A small sound classifier, trained from scratch: batches of 128.
Rows from block 9 of a small sound classifier, named by matrix and row number. Rows with one number belong to one channel. Each number is 50 + 10 x the weight over its row's rms, rounded and kept within 0 to 99. All counts start at 0.
After each channel's rows are labels from the 100 clips, of 14976, where the channel reaches its highest value: "top examples" is what is common among them. Only what is clearly more common there than usual is listed. The data: read English sentences (LibriTTS-R).
# convs0: first width-9 conv (model.blocks.9.convs.0.weight, 288x288x9, each kernel summed), inputs 0-71
# convs1: second width-9 conv (model.blocks.9.convs.1.weight, 288x288x9, transposed, each kernel summed), outputs 0-71

convs0.89:54 49 65 49 46 43 54 50 57 35 44 60 41 42 45 60 50 35 59 60 65 48 52 32 47 54 50 38 55 58 46 78 50 52 44 48 66 52 46 52 51 69 59 59 52 48 31 76 40 49 38 70 60 51 50 49 54 40 47 59 51 33 64 49 49 54 39 40 50 43 48 42
convs1.89:51 58 52 56 65 49 52 49 60 43 67 50 60 27 49 48 53 49 57 46 63 50 49 50 45 62 58 62 40 52 54 63 52 51 50 54 56 57 35 56 62 47 58 12 54 42 58 47 41 52 64 43 46 60 52 59 59 56 54 59 51 42 40 53 37 33 13 53 52 58 47 52
top examples: voice: male

convs0.76:52 51 56 43 53 71 38 35 35 49 57 53 60 50 47 33 56 60 32 57 41 53 57 50 51 64 59 54 46 52 55 75 43 48 48 48 42 84 47 62 48 47 45 54 47 43 54 62 40 55 41 48 42 44 44 49 60 51 40 36 61 42 53 70 52 45 53 53 39 60 66 44
convs1.76:52 45 48 47 42 30 52 51 45 54 49 60 55 40 47 51 51 43 53 46 56 49 50 58 55 45 40 46 41 55 38 52 44 49 48 52 66 44 51 45 41 54 49 17 53 50 49 58 54 58 40 52 56 34 54 36 46 53 73 49 29 62 58 49 34 56 52 38 56 41 49 45
top examples: voice: male

convs0.113:49 53 70 46 50 44 48 55 54 46 43 57 47 25 38 59 48 43 56 38 57 58 54 51 40 70 40 37 38 60 51 70 47 46 53 59 70 50 47 55 44 63 53 51 52 48 37 65 44 51 38 81 55 58 56 57 58 39 54 55 52 25 48 51 64 48 44 38 48 43 53 36
convs1.113:54 43 49 47 49 47 52 56 55 41 58 51 56 37 50 49 46 45 60 48 53 51 43 49 43 67 56 63 51 47 54 75 56 65 49 52 42 48 35 52 55 49 65 19 46 50 51 43 46 44 59 44 51 77 55 58 61 51 30 55 46 37 42 55 47 33 16 57 45 61 44 38
top examples: voice: male

convs0.196:69 61 50 53 50 54 64 66 61 35 55 53 67 45 36 59 38 43 68 44 56 53 44 43 54 45 58 42 49 57 48 47 52 38 49 74 62 53 48 55 49 58 40 53 76 69 53 52 45 73 50 60 51 75 66 83 55 49 49 60 48 43 45 45 58 28 71 34 54 65 63 47
convs1.196:49 40 62 47 52 55 55 51 45 50 51 34 57 59 44 62 46 58 50 54 33 53 48 48 47 57 43 50 41 35 48 54 50 52 62 52 28 55 51 42 47 33 48 63 36 41 44 56 50 41 61 87 67 60 52 47 60 56 55 58 52 56 49 55 52 54 54 58 45 49 54 54
top examples: voice: female

convs0.39:51 54 46 51 59 50 45 50 61 61 53 55 45 64 55 48 41 51 54 43 47 38 51 60 57 57 59 86 38 46 67 49 47 41 48 46 50 57 55 51 50 63 54 62 50 50 54 59 62 51 55 71 62 46 47 49 66 55 43 63 40 61 52 54 30 37 61 59 50 53 51 58
convs1.39:52 44 47 45 41 41 46 49 51 36 41 53 40 28 41 54 45 48 47 52 52 53 54 32 47 44 49 34 45 46 37 43 46 37 47 51 48 51 45 45 51 47 39 33 46 48 43 51 38 53 44 17 52 42 45 55 37 40 46 53 42 34 56 46 57 42 36 24 49 65 43 33
top examples: voice: male

convs0.123:34 51 45 50 56 57 45 48 42 42 45 34 60 34 51 57 53 29 37 41 44 43 56 47 53 37 42 48 44 48 42 51 50 65 42 62 48 67 42 37 52 47 39 32 47 36 46 53 29 47 52 37 31 51 50 55 40 47 35 46 46 40 30 46 25 40 39 59 36 60 45 37
convs1.123:53 37 50 42 40 38 52 55 40 50 41 58 34 63 43 49 42 51 49 54 60 46 32 54 37 54 53 46 47 44 47 69 38 38 51 52 65 51 57 46 54 61 65 14 55 45 57 23 74 53 54 52 34 52 52 57 61 47 34 52 41 50 46 48 44 36 68 36 59 29 37 48
top examples: voice: male

convs0.83:47 55 43 49 42 61 44 57 33 36 53 41 24 39 44 52 25 50 44 61 28 57 29 45 49 52 44 39 54 42 31 46 45 46 48 52 26 33 35 58 50 35 54 42 48 51 52 45 49 60 43 39 39 56 54 59 35 47 31 46 44 41 51 49 31 40 34 48 48 35 52 55
convs1.83:57 39 54 53 44 51 60 71 53 46 41 57 73 63 49 52 44 50 58 50 56 52 55 52 42 64 53 73 59 52 62 80 45 51 52 61 47 44 54 60 39 53 53 49 53 51 50 54 50 37 41 70 56 60 54 61 72 50 41 52 26 69 69 56 59 34 69 49 41 47 42 51
top examples: voice: male

convs0.54:44 46 24 60 45 47 43 41 51 31 44 38 48 39 57 40 42 32 41 47 49 52 48 32 49 36 28 45 39 38 46 35 51 53 30 48 48 66 46 50 54 44 41 39 47 40 41 56 50 44 45 31 38 47 47 45 49 40 40 47 40 35 39 38 27 47 36 59 42 51 34 42
convs1.54:53 33 54 54 36 61 55 53 48 49 40 50 46 55 44 51 34 51 56 56 52 49 44 53 41 57 60 49 51 42 50 76 37 42 56 54 46 41 62 51 44 41 60 40 49 40 51 27 67 40 51 77 57 57 54 59 73 54 55 56 43 55 51 49 53 14 51 41 49 31 40 53
top examples: voice: male

convs0.57:33 52 44 42 59 71 48 50 39 47 45 34 65 34 51 56 56 34 35 45 38 42 57 54 51 32 49 44 49 43 35 49 50 61 42 62 40 70 37 31 51 39 35 32 49 41 45 42 27 48 53 44 38 52 51 51 30 47 42 42 45 44 33 48 21 47 46 58 41 60 43 38
convs1.57:56 42 46 41 49 29 53 61 45 57 41 57 32 79 43 49 46 49 44 51 60 48 32 56 44 39 51 49 47 47 53 50 41 39 53 53 74 48 54 47 54 62 66 25 57 48 51 34 68 51 54 46 24 47 52 55 46 47 29 50 43 52 52 47 47 34 88 37 59 35 42 43
top examples: voice: male

convs0.156:56 58 57 51 64 62 62 61 60 56 59 64 55 62 47 44 44 72 60 62 72 62 51 56 57 69 58 48 47 61 54 59 50 46 58 61 67 46 64 49 56 53 60 58 57 61 71 58 75 64 51 55 36 59 59 62 55 64 52 61 67 54 59 62 60 43 64 51 72 59 58 49
convs1.156:53 40 45 49 37 53 53 53 49 33 53 28 26 37 41 57 46 51 58 49 39 52 45 29 46 24 39 46 48 34 39 24 47 44 56 57 31 52 41 41 46 37 37 52 40 43 42 42 41 45 41 46 66 43 47 46 56 39 49 56 38 40 49 45 57 43 37 33 37 53 40 51
top examples: voice: female

convs0.238:28 46 49 57 50 50 36 44 42 37 43 32 52 36 54 63 40 37 44 58 30 51 49 39 45 43 35 44 56 56 41 56 49 64 49 50 33 43 41 46 52 43 45 43 37 36 45 54 40 29 49 33 39 47 46 48 46 48 32 51 52 37 32 48 15 44 33 57 49 47 53 45
convs1.238:53 40 49 56 44 52 60 59 48 40 46 54 43 52 45 45 38 53 58 53 61 46 52 52 35 59 53 63 52 43 58 79 31 49 54 55 54 46 50 52 49 59 62 33 54 46 64 27 60 46 56 69 36 58 53 63 76 48 34 56 29 64 54 52 48 23 62 47 48 22 36 64
top examples: voice: male

convs0.259:73 65 54 63 48 60 70 83 52 41 56 50 68 47 36 58 42 52 65 46 52 57 44 52 55 49 57 50 48 59 49 48 54 41 52 87 56 54 44 54 52 57 42 55 62 79 49 49 40 70 50 64 54 80 68 89 50 48 54 56 48 49 47 46 46 32 67 32 51 58 59 52
convs1.259:49 40 66 49 50 53 48 49 46 49 48 35 56 58 46 59 44 55 48 51 31 54 49 51 50 52 44 39 39 36 42 51 49 55 60 50 29 49 54 42 43 33 47 62 37 41 49 57 53 41 67 87 70 45 55 48 55 55 45 56 51 63 52 53 46 62 55 60 45 49 59 55
top examples: voice: female

convs0.208:46 52 46 50 58 54 45 45 62 60 53 55 47 62 54 50 42 48 56 43 49 41 47 59 57 57 53 80 41 45 66 52 46 46 47 42 52 59 55 54 50 65 55 61 47 46 55 66 59 41 55 70 68 43 43 44 68 56 52 66 41 61 53 57 35 40 59 59 51 53 49 55
convs1.208:50 42 47 44 44 41 48 46 47 36 37 55 42 29 41 55 44 48 45 49 54 52 53 32 51 49 50 35 46 48 39 47 45 38 46 51 50 49 44 48 49 47 42 33 47 48 44 47 36 50 45 16 48 47 45 55 36 43 45 51 44 32 54 46 57 40 35 29 48 68 44 33
top examples: voice: male

convs0.220:39 62 51 50 44 51 46 60 37 45 45 35 37 25 45 58 35 48 41 52 27 50 35 55 49 55 54 33 64 54 32 49 48 49 51 51 23 29 41 51 49 40 53 28 48 50 48 43 41 59 47 45 32 56 52 57 25 45 40 43 42 45 39 41 29 38 33 48 53 37 54 51
convs1.220:59 31 48 50 49 26 59 67 46 50 40 55 43 57 48 53 39 50 49 57 61 45 56 53 39 58 47 68 52 45 63 76 49 54 56 60 48 40 44 54 44 55 51 43 51 52 48 50 43 37 56 60 28 55 52 59 60 52 30 41 44 68 54 55 53 34 56 59 42 47 35 47
top examples: voice: male

convs0.61:48 51 49 51 57 55 47 46 58 60 53 56 56 59 55 53 47 52 56 44 48 42 54 60 55 54 52 77 44 50 64 57 47 46 46 45 53 62 53 57 49 69 53 60 46 48 53 68 57 39 53 69 65 43 43 44 69 55 54 66 41 61 53 54 34 40 56 58 55 55 47 55
convs1.61:50 40 44 43 46 36 45 46 49 37 36 54 40 32 42 54 43 48 46 49 52 52 53 35 53 50 46 36 44 50 39 44 42 42 45 51 51 45 43 47 46 44 42 32 47 47 45 47 36 49 49 17 43 46 45 54 36 44 47 52 44 33 56 46 54 41 37 30 45 66 43 35
top examples: voice: male

convs0.181:45 46 40 43 57 65 58 56 40 40 46 41 69 36 49 49 64 21 42 43 47 41 62 50 51 24 40 50 45 39 41 35 53 65 40 57 41 74 45 34 46 36 42 34 51 47 44 41 33 48 55 43 53 49 51 52 39 48 51 41 33 43 48 36 28 49 48 55 44 63 28 38
convs1.181:46 47 50 41 50 32 41 48 49 58 38 43 20 85 44 44 39 43 41 43 54 44 30 54 40 38 48 44 53 37 52 46 46 29 46 46 69 39 51 48 52 62 65 28 53 50 45 26 63 48 50 55 50 40 45 49 49 43 37 56 43 51 50 44 39 29 75 35 59 43 50 38
top examples: voice: male

convs0.264:66 61 52 64 55 70 65 62 60 54 62 51 63 48 43 54 43 66 67 48 53 62 45 62 54 55 57 65 56 57 59 45 51 44 64 64 58 42 44 59 50 55 56 66 57 69 55 35 52 64 50 68 54 65 57 72 63 55 57 60 44 46 56 50 62 33 59 42 55 51 59 49
convs1.264:51 39 53 49 47 56 49 46 50 42 47 33 53 34 37 64 52 48 49 51 38 55 54 38 46 45 39 48 43 38 47 47 48 49 62 54 34 44 44 41 41 39 43 58 37 41 46 52 40 40 53 64 62 45 50 50 54 46 47 51 42 49 44 50 54 43 39 40 39 49 49 52
top examples: voice: female

convs0.204:71 59 48 58 50 55 69 73 61 37 62 46 69 47 40 55 36 52 66 46 52 59 42 46 57 46 59 54 47 54 50 45 52 41 46 78 59 56 47 55 50 58 43 52 71 71 50 45 41 69 51 69 48 74 67 77 53 54 49 60 45 52 45 48 53 30 74 36 55 60 61 53
convs1.204:44 42 64 46 53 56 51 47 49 48 50 36 57 55 40 60 48 54 49 53 34 50 48 50 51 52 42 52 41 36 49 51 52 51 58 50 29 56 49 40 48 34 49 63 37 38 46 54 48 40 54 86 69 59 47 45 58 51 52 59 50 61 46 53 48 49 52 54 43 51 54 54
top examples: voice: female

convs0.67:38 49 40 57 53 40 44 48 45 37 46 41 55 43 58 56 48 24 40 41 39 41 53 36 48 36 32 45 42 46 43 48 51 59 36 56 44 64 49 44 54 42 35 36 41 39 48 52 39 40 53 39 36 49 51 50 48 42 30 45 49 37 33 37 20 50 39 59 40 53 49 41
convs1.67:52 34 53 48 39 54 53 48 45 53 43 51 40 46 46 46 40 52 57 50 59 49 38 59 43 57 60 51 49 42 48 72 32 35 51 50 58 42 62 48 48 53 69 26 57 40 65 27 71 47 54 64 43 57 50 63 69 52 38 56 35 64 47 46 46 21 55 45 55 29 37 61
top examples: voice: male

convs0.35:49 47 36 61 46 55 47 46 49 46 43 40 54 33 55 38 41 38 45 53 43 48 50 46 42 37 28 46 32 42 45 30 50 52 28 52 53 69 22 53 56 41 50 44 52 46 30 57 48 52 48 28 36 50 50 49 51 36 34 45 43 27 38 36 37 40 19 53 49 49 48 38
convs1.35:53 38 51 51 37 65 59 58 47 54 45 45 49 43 44 54 34 57 52 62 50 51 35 55 51 60 52 43 47 42 45 67 50 45 53 55 42 37 60 49 44 41 63 45 49 45 51 20 65 44 50 74 55 61 53 56 63 54 54 50 44 61 46 51 59 09 39 34 47 31 36 37
top examples: voice: male

convs0.282:41 52 43 34 50 63 51 51 45 48 47 41 66 37 47 57 62 27 43 36 54 47 58 52 56 37 45 35 46 48 38 33 51 64 43 61 55 55 55 35 46 48 35 40 51 44 49 49 39 61 55 24 44 49 50 50 35 48 42 38 37 46 36 41 45 46 55 55 36 54 40 38
convs1.282:51 49 49 47 61 43 52 54 47 52 38 49 29 96 45 49 37 53 54 53 54 40 43 48 42 47 43 55 53 47 47 53 48 41 54 54 72 57 43 50 63 60 50 37 56 49 39 46 65 57 44 50 44 45 51 51 55 44 42 51 46 38 50 53 44 29 98 37 62 46 44 25
top examples: voice: female

convs0.209:49 55 52 46 41 26 47 51 47 43 43 46 31 38 53 45 37 48 50 45 51 61 43 44 38 56 45 38 43 44 44 57 49 50 49 45 46 35 47 44 50 41 55 40 47 50 41 54 44 53 54 42 34 59 58 55 37 40 44 46 53 40 34 48 61 55 36 46 51 37 48 43
convs1.209:49 56 49 45 57 47 46 49 51 53 55 56 45 37 54 44 42 53 46 48 58 55 42 55 39 72 65 57 59 46 55 77 66 53 53 53 40 66 49 57 53 49 48 53 53 44 40 45 51 42 60 75 45 63 57 53 57 56 36 43 53 58 52 52 41 64 22 70 53 41 53 53
top examples: voice: male

convs0.215:31 42 43 51 48 47 34 38 44 38 36 36 40 39 49 50 32 36 46 51 36 43 38 43 51 43 40 45 57 48 37 56 46 53 36 49 38 43 37 50 48 41 48 36 37 31 48 51 31 38 37 35 41 42 45 42 40 42 27 50 50 49 36 42 16 40 42 50 44 46 50 53
convs1.215:60 38 53 63 41 52 64 63 52 45 55 54 48 51 46 47 47 55 59 51 58 53 50 54 33 61 55 69 49 39 63 79 33 52 57 59 44 46 54 55 44 45 62 31 56 49 60 35 52 46 54 66 43 52 60 66 79 57 40 58 39 70 58 52 56 43 68 38 46 31 43 68
top examples: voice: male

convs0.50:51 54 69 47 53 55 51 55 59 39 48 55 51 21 40 53 59 46 58 41 58 52 58 38 47 65 43 38 48 61 51 69 41 47 48 63 66 53 46 49 46 77 51 45 49 53 37 65 33 51 38 70 66 57 54 57 58 39 51 58 46 25 57 55 64 43 53 39 43 41 43 34
convs1.50:54 50 60 51 53 45 53 52 63 43 67 56 59 30 53 49 54 49 62 49 58 52 49 48 37 70 62 64 46 51 54 76 54 68 51 54 46 53 33 55 53 44 66 15 51 52 47 43 43 45 61 47 46 71 54 57 61 59 42 60 51 35 40 53 42 38 13 55 48 57 52 43
top examples: voice: male

convs0.63:48 53 70 41 56 53 53 58 56 49 43 60 49 28 37 63 64 32 55 31 62 52 60 56 47 71 45 37 49 64 55 70 46 46 51 60 71 51 45 52 46 77 52 53 53 51 42 70 42 46 37 73 69 57 53 56 60 38 59 54 50 33 55 46 60 52 49 39 50 46 46 46
convs1.63:55 43 56 47 46 47 52 54 59 44 60 54 57 37 54 48 57 42 61 46 61 50 48 50 35 65 56 65 50 52 55 75 48 68 47 51 50 45 34 53 50 53 64 18 46 53 40 43 44 40 64 46 48 66 55 58 58 55 34 58 47 30 43 52 44 37 15 58 42 56 43 43
top examples: voice: male

convs0.120:40 40 59 67 56 51 60 50 56 35 51 61 63 44 47 45 62 33 44 53 54 43 61 33 62 48 26 52 47 56 63 36 56 62 35 40 65 52 62 44 46 45 48 48 46 49 47 58 51 39 46 29 44 40 56 43 53 53 52 50 51 49 51 42 41 38 43 51 50 59 32 55
convs1.120:46 51 60 48 52 62 49 46 53 42 30 41 36 83 47 50 48 44 65 50 36 41 51 46 34 49 46 50 46 36 46 54 45 43 51 50 50 42 35 52 51 58 50 47 50 44 39 37 57 39 48 66 64 42 39 48 55 43 57 66 48 39 58 48 48 27 68 48 45 37 53 43
top examples: voice: female

convs0.144:45 47 35 53 52 49 47 40 32 31 57 43 57 38 49 45 49 39 35 52 45 59 59 35 53 35 36 54 41 45 36 49 50 54 45 56 43 87 51 48 47 44 31 34 41 39 53 53 39 53 46 36 36 47 45 53 49 53 39 37 50 24 27 57 36 49 35 52 47 52 49 39
convs1.144:54 41 54 41 38 52 53 50 49 53 49 59 52 43 44 48 38 52 63 56 57 47 33 62 37 58 52 44 49 44 45 66 39 42 48 55 58 47 65 49 49 48 73 18 52 47 63 42 65 61 48 65 50 58 56 48 57 47 55 56 35 59 51 50 38 36 57 32 63 37 43 43
top examples: voice: male

convs0.56:36 51 39 46 54 60 47 45 41 35 46 39 60 28 52 54 51 31 38 41 46 47 56 45 51 39 42 45 42 50 38 52 48 66 41 60 48 69 43 40 52 45 38 26 49 32 50 55 30 48 53 39 35 51 50 50 41 48 36 48 44 37 28 47 26 35 35 57 43 60 44 40
convs1.56:52 37 51 48 38 40 51 52 43 51 46 59 34 56 44 49 40 48 51 51 57 46 28 52 39 56 54 46 43 47 45 71 35 39 50 51 65 48 58 45 55 58 70 17 55 44 62 30 71 57 52 49 26 55 51 53 60 51 33 52 42 50 47 47 47 41 71 31 58 30 42 39
top examples: voice: male

convs0.162:32 45 42 64 57 46 43 47 51 31 46 37 38 38 46 52 33 37 52 52 39 46 41 37 59 44 42 47 54 40 45 40 47 58 39 49 35 44 42 56 50 35 47 40 36 38 52 49 41 32 44 36 39 45 48 45 48 53 27 55 44 45 40 49 17 32 34 56 51 48 44 52
convs1.162:55 31 48 55 49 60 55 57 47 44 45 51 44 60 45 46 34 51 59 47 54 48 47 49 30 61 54 64 48 34 60 79 34 46 56 52 47 46 54 55 43 53 69 40 49 51 59 29 58 41 54 72 39 53 56 57 79 54 45 53 38 63 55 50 53 29 75 41 46 34 40 61
top examples: voice: male

convs0.281:49 52 48 50 60 50 47 49 59 62 53 55 48 62 52 48 45 52 54 46 51 38 53 62 57 55 57 80 43 48 64 55 46 45 50 45 53 62 53 55 48 67 52 61 49 50 52 64 57 47 56 71 62 45 45 47 70 54 45 65 41 62 50 55 31 38 57 59 53 57 48 55
convs1.281:50 42 45 43 44 37 45 46 48 38 41 53 37 28 41 53 44 46 46 49 51 52 54 37 52 45 46 34 43 47 38 42 45 40 45 52 51 48 45 47 49 47 39 32 48 49 44 48 37 53 48 15 46 42 45 54 33 42 45 52 46 31 54 47 56 44 37 28 48 65 44 34
top examples: voice: male