config.toml
arch = "jasper"
model = "sound classifier"
dataset = "read English sentences (LibriTTS-R)"
input = "waveform_16khz"
wave_channels = 96
wave_strides = [5, 4, 4, 2]
init = "trunc_normal_002"
optimizer = "cautious_adamw"
lr = 0.004
eps = 1e-06
ema_decay = 0.995
steps = 18300
epochs = 149.9
Rows from block 5 of a small sound classifier, named by matrix and row number. Rows with one number belong to one channel. Each number is 500 + 50 x the weight over its row's rms, rounded and kept within 0 to 999. All counts start at 0. Numbers have three digits each.
After each channel's rows are labels from the 100 clips, of 14976, where the channel reaches its highest value: "loudest" is the band of the loudest frequency at the time of the peak. Only what is clearly more common there than usual is listed. The data: read English sentences (LibriTTS-R). In brackets: how many of the 100, against the usual share in percent.
# convs0: first width-9 conv (model.blocks.5.convs.0.weight, 192x192x9, each kernel summed), inputs 0-95
# convs1: second width-9 conv (model.blocks.5.convs.1.weight, 192x192x9, transposed, each kernel summed), outputs 0-95

convs0.62:497414447468468546520456479431457477406525461517475483429505459467426434396398498482496504468490533478516565491442491496498437426404447482460486509541542548489547489458454451482412513576572479560442482518492551396555421470552530516568571429501488506465496455590467469513436438377604477581
convs1.62:493531497519510510467664562508520554451508475533519445500440467539502449616521607438551559557506439479476504428495461471438497503482514515444592509601442468496470568433483428462537546529639524573496542546482470464483530477446441503549516524551519520441470551449512478410508521532595592501
loudest: 250 to 500 Hz (36 vs 13.8)

convs0.89:493456597488479479505464464486471556562475590448472573480481501609479587440528472585439499470582543492503471535468616552456512572552473516557514549539595462575547583468499554489536483518504519447480529497512610538541496518540590463444541510476539592551515451564518480462558522521444468535
convs1.89:491471489437446434541460433533423523461440444434509527441472469409491554574441475527467434488421480431542467561439434443484430492452423474553454468449416492537416445452504534474538454489569454463428446429452408493496586481443425418488507557457411552440556474472438447537555443559490467482
loudest: 250 to 500 Hz (33 vs 13.8); 500 to 1000 Hz (29 vs 6.7)

convs0.130:475398430505461545480447510393472423363499429515481495482477425427446435359405498484506515463495513476491538512479498486473478419409494481469477472597543503475574483458447444458391508556501451545474493513505507397556444478531543476543537437494466480421502428584450473510467431345584477570
convs1.130:591574533493520540408652564523523588445529482535490405505460445529531460597497535425532556566481496489468505393457453502486506478467520500432591529592460478482487529416474410450508571544586551550494529582456459434463484519467449514559517492533508504481520543492497471453467516539538553542
loudest: 250 to 500 Hz (35 vs 13.8)

convs0.76:491579453536487432474595523522561456485476492482481475566477504501496474581465514467465428507463522630491484480570481473524545457437534527462414532472483465471492464570470463486519424549506500446539424495474535472508424497501481474444550397472590465491526490503598464478471452530455540528
convs1.76:496459457497512439448454492522483484485409477506493440501512504395475460447404492436494413487356422510465524451489411464483499482450491485454407520486407507460459415479524419510464537456495423507491432434476523498414481507434425456493481469501516390514440489420507486438493490488507470432
loudest: 4000 to 8000 Hz (41 vs 5.7); 2000 to 4000 Hz (28 vs 2.6)

convs0.98:503393538476507539519380514498485527567502599465465509460496526577499548353441486562491460405544505547522489497477558557445527577497523549561469525478560512500534543452527522500535503536446604463498534499476610507537462520550545473456520508494572558529492524522508533470490560605485485544
convs1.98:543470515468452436577458446539434541515448458473533567453476496452474582579468486568473450447449439426564453594462465419525450519498440491569480469424462537513421437475523548485537433456587445459434466474445457484512540467453439467455489551476435589463584444449447485577539437532486468446
loudest: 4000 to 8000 Hz (26 vs 5.7)

convs0.153:531508477486496382500541497517533481448499429576514451513470504504524427536491514432502387527418458626519466448528426460544518455443527508426372445455436491495440494511492426473489423477410456480520388486440601486461460493451439500482468419491613487495520464455595454480458442487475536459
convs1.153:485508453504510436454504500514496469482431464516495433498537517405519444448404488415481424553379422510455550461503395468477513487444516509436461526528372504463460441499529406518472554467472421517507448425479514498403503527420408455480512459517517400520440510412519495438501500494497478424
loudest: 4000 to 8000 Hz (36 vs 5.7)

convs0.110:468440438535477525428464555335488367428505417478486443471496462390469435439445485451556489413441497482497529475463431500496530447468551532472489481432453474442479447469452462464474500583528505517508516543498492442500444482489451529514567472498454425452451463470465461540417487509548477569
convs1.110:512518580522519530421564567607542560477533527459434425518482457493504454495521526439596539474474526467527504406486464522438533524528555420410544526509463452464454517514512414455487533508520559600531491550444448481462391535464458537517534427552516467483549591488481455463472511494506468491
loudest: 4000 to 8000 Hz (38 vs 5.7)

convs0.5:513404524448497510479395472519486514571510619459481522464493512567497552379449484558476458464530535528520485492474553596473474541497460556544480541479554467519514552459482524503515458531471575457477536517456613489528442539527540483469536506475576577589506509533531505500482567580461491537
convs1.5:531461496447458434566452429523432531520470458492555574448477502459443581570456511554444456467442476422603490572458467430514418497476432513574473460421474505521419449449498543497473432424625449466430461480444431493522571478456454487471507537476407586457611435448409474614537437547513501465
loudest: 4000 to 8000 Hz (25 vs 5.7)

convs0.44:513411574466517515530423487552488558559465615478485501470509495562501537416493483548478464481524565507508479498482565607474500582559485579552483553485556463588518539462495532500574491525484603451487538502481626520528495540521544418441554524489562574584494471526528515429564587554452482543
convs1.44:506448454453450436566425451501436479512413443462541527440475482440445531562439477520455446458424491424555485554433477441503425457459430491542455458437469504528438440471486521481475442449599471492434456438437393467530575472490467447451513539486396594446574438461385446574548447530494468455
loudest: 4000 to 8000 Hz (29 vs 5.7)

convs0.118:508481526536505524470464521461505611582460612442476529507500535588440557443441499559461488438556548552494510500519571594462587614516546549557508532511566519575532547503530537501541499543502566455516539483511642518544495513539550429448490528504585586539483517531545519433526518579478492542
convs1.118:523474491466422426570464418498422559465446470477510520430469501455478563572445438549444445502432468450553433568443453424513439507482428485570474499484460528530422470476532538483570428477552402441423454457440466485472579468449429448459500539430437565469550445448449475544557412522449441436
loudest: 500 to 1000 Hz (26 vs 6.7)

convs0.43:484424437481444537499465488402456459398474418523472490430462435466425462404396489497499535465494522491480546513460491488473472430423479482474498496556526543430556469448456473471416519535551438551442481468509550416553421465553527480561549444484488474432485482593477468463384438385609466571
convs1.43:590529547479511527454625551490497580482537478559552454480455470519541477599507584440562552578482459492483517433488459480513478517500500532442591508561445497494458549442498401479496571496642515542487531587483470472441542476451449539583502531532506498465483495444511495448506538520586603517
loudest: 250 to 500 Hz (35 vs 13.8)

convs0.8:498570450526508406488578509510556458452437445486504454542477505496493452574457509450466409488445501614451478467546455466512533470436528506451389517460446463468452452552468455500502418524471478459550407449464526461477434490478453432445553394478590461484485475474573471426488424502461533503
convs1.8:519473433501520446458460489553480502501422484536509442487529512406504445423406495426496423528357447511480538459494404498495487481449494519449391532489397505482459426462531407521478524444492426501477428436477533500420466518436423464498496442504511400543463494409523481442497480482510471425
loudest: 4000 to 8000 Hz (45 vs 5.7)

convs0.171:472469467532472547466500577340489413485600482514492508483450444462455534461513484538608493464497467486559568505471471563499529481540564565517503440457516513465510511468487526465499540545565550543503501586480418493512462500522485544559483519504409516483479541509431430577366525623588467562
convs1.171:493492548488518556416563555507530500480485533472402480484465453477486460497507518453560534509439480424497512423450452503439490534485504441445539484488455474457467498486481450461439538499534553577507482526474455522515404505461473482545518497556529467470512591494477480445433526559514487520
loudest: 4000 to 8000 Hz (36 vs 5.7)

convs0.144:516554484512516431512568499545531471461513467544486417520472513531506409559479516409479405541405530610519471427517421491530522466448508488405375506444430512466433469540504421490512422496446481458515429528420541458434458490439391516472530446475575490507522493443555436507470486516469538457
convs1.144:510477470502513456448478494561487454485435493505502448500522506416506454418394508420495448516371436459476516458492417454486491492432506496443417527480395479452467435493500406520427545441479432544493437426480545481418455542415430451493500471517519416539450544449512497468485512487496490426
loudest: 4000 to 8000 Hz (34 vs 5.7)

convs0.84:505528490521513417511576516508564469459491435547503451538464508483509447544483524439495401486442466644490465456579446468537542481453530493444385459464448494494451487557490446477496410485427477480548395465458611480460451483448440495471484426484630476490503457454624460446486453493476549471
convs1.84:491509426515505442441494514497491485473428460501496427500522502404500450460421483418476418534384428517456536453514394468474526468456513516437442522513384511458460428470540402516496551471499413508489445433488529500403508518420415461494498469510507385510437501411524478437509491495519464413
loudest: 4000 to 8000 Hz (36 vs 5.7)

convs0.66:501544470507499401477565504489539448462448448533506455530459495462499452557469511458483415519445468624465476481547456436537531475443528500459393478459445482465473482521485454472497419509443447477535390440477585475478429498474464443467494396480620466445509458469613465418483429479474535494
convs1.66:501495437517511420449483508525485487488440464528493432516526517391490444457424483418499427530375424533470541456523401484487511492464500517451412517508387507480452436496528406520477529452494408509500425446481541504401479528430411479474480440507532392533447493419523512452508463475488474398
loudest: 4000 to 8000 Hz (33 vs 5.7)

convs0.114:501575449560504497483595545508560446509434513493511496566487509470530503581467508508502476476513539613460484514575525519526576474477567539510456565483525484460528477564484503492498484573546542476568482443506562484544438503551528426465606436491600488489495519550607473434460506531481535564
convs1.114:488458469509509441457462495539483509487438481527474450484488496390482458460417499436512421466369398508470505459502396453459500487467488478462408496472381494463454430466498425486486523443517434520482430447481528489414458488439419471497470456492521380494462494422513479444498474475515469422
loudest: 4000 to 8000 Hz (51 vs 5.7); 2000 to 4000 Hz (33 vs 2.6)

convs0.91:478409436473457528554488474387442463412459442558477517429483444458440471407401483491488542509498550496452550533443496477482447459432466467476508522561539546467576488440473471480445517548534453549432492436525557423551435482552545470559568441497501492483507472603490476457435430388605465565
convs1.91:531530505491501513495649556460495517491509501538536476501460461513537497592478591448566556586503426483455528461467448457482493520483490548460567501580432469534480540455479447478517526507653488556476525527492470490460563494429449512564496531540507491473452544450493506415559523506604603482
loudest: 250 to 500 Hz (33 vs 13.8)

convs0.30:495447571496487504497443462484485563566484587452473595502489517591467586436516478596460514456586543530512479535495606562464518572552478527591532539504586463575546572483498551492516510515501529459487531508513612556544508519548582468441515519477556577547532472544534511450537521532468485544
convs1.30:493458497448448447540466438521429541470450434436502524441474470420498554580451477525486441485424472425548474558428427433486418504467424485549455469448411500527420450460512522481524440483575444474424442450457411495480571489460425439494515542460403552451559477472418461543552437561492461476
loudest: 250 to 500 Hz (35 vs 13.8)

convs0.0:486405567410474495516404442531442496525555579445476550437490469557490542394506459546472464439501526492562493504448529577469431545510426545528473544423530448545504561449440518488506462512483560438448519563476547527531450541499523541439535483461520556608564491518489484540506555554441462517
convs1.0:487448481434449443598430438515434543525485478492506525439465463465424582559469470557440466484466515402610490581418507430484426503480429462561471474406494486490460467431450537473434423431593472459421486503459428470514518475485479497474523511468410563456632453491401473619509417547505459524
loudest: 4000 to 8000 Hz (25 vs 5.7)

convs0.101:509559474521503398495540508547527496455475479528536434514459504525534407546481502409501395534402510583506506430519402480548513483472523544411389477471407514498437479523514417501525426473476483489514407509421578444437457507401404481497521427506563521516509495433535465438473466533508535453
convs1.101:502480509503503467460471489541505473508436508481467456497527511425470450426395503412418468483398425443512513472500431461498506501438492474440448512494399469464460453499479405516424528430491446526510445432476558488411464561428427472466514453491531417534472541439512494495477483465463480428
loudest: 4000 to 8000 Hz (43 vs 5.7)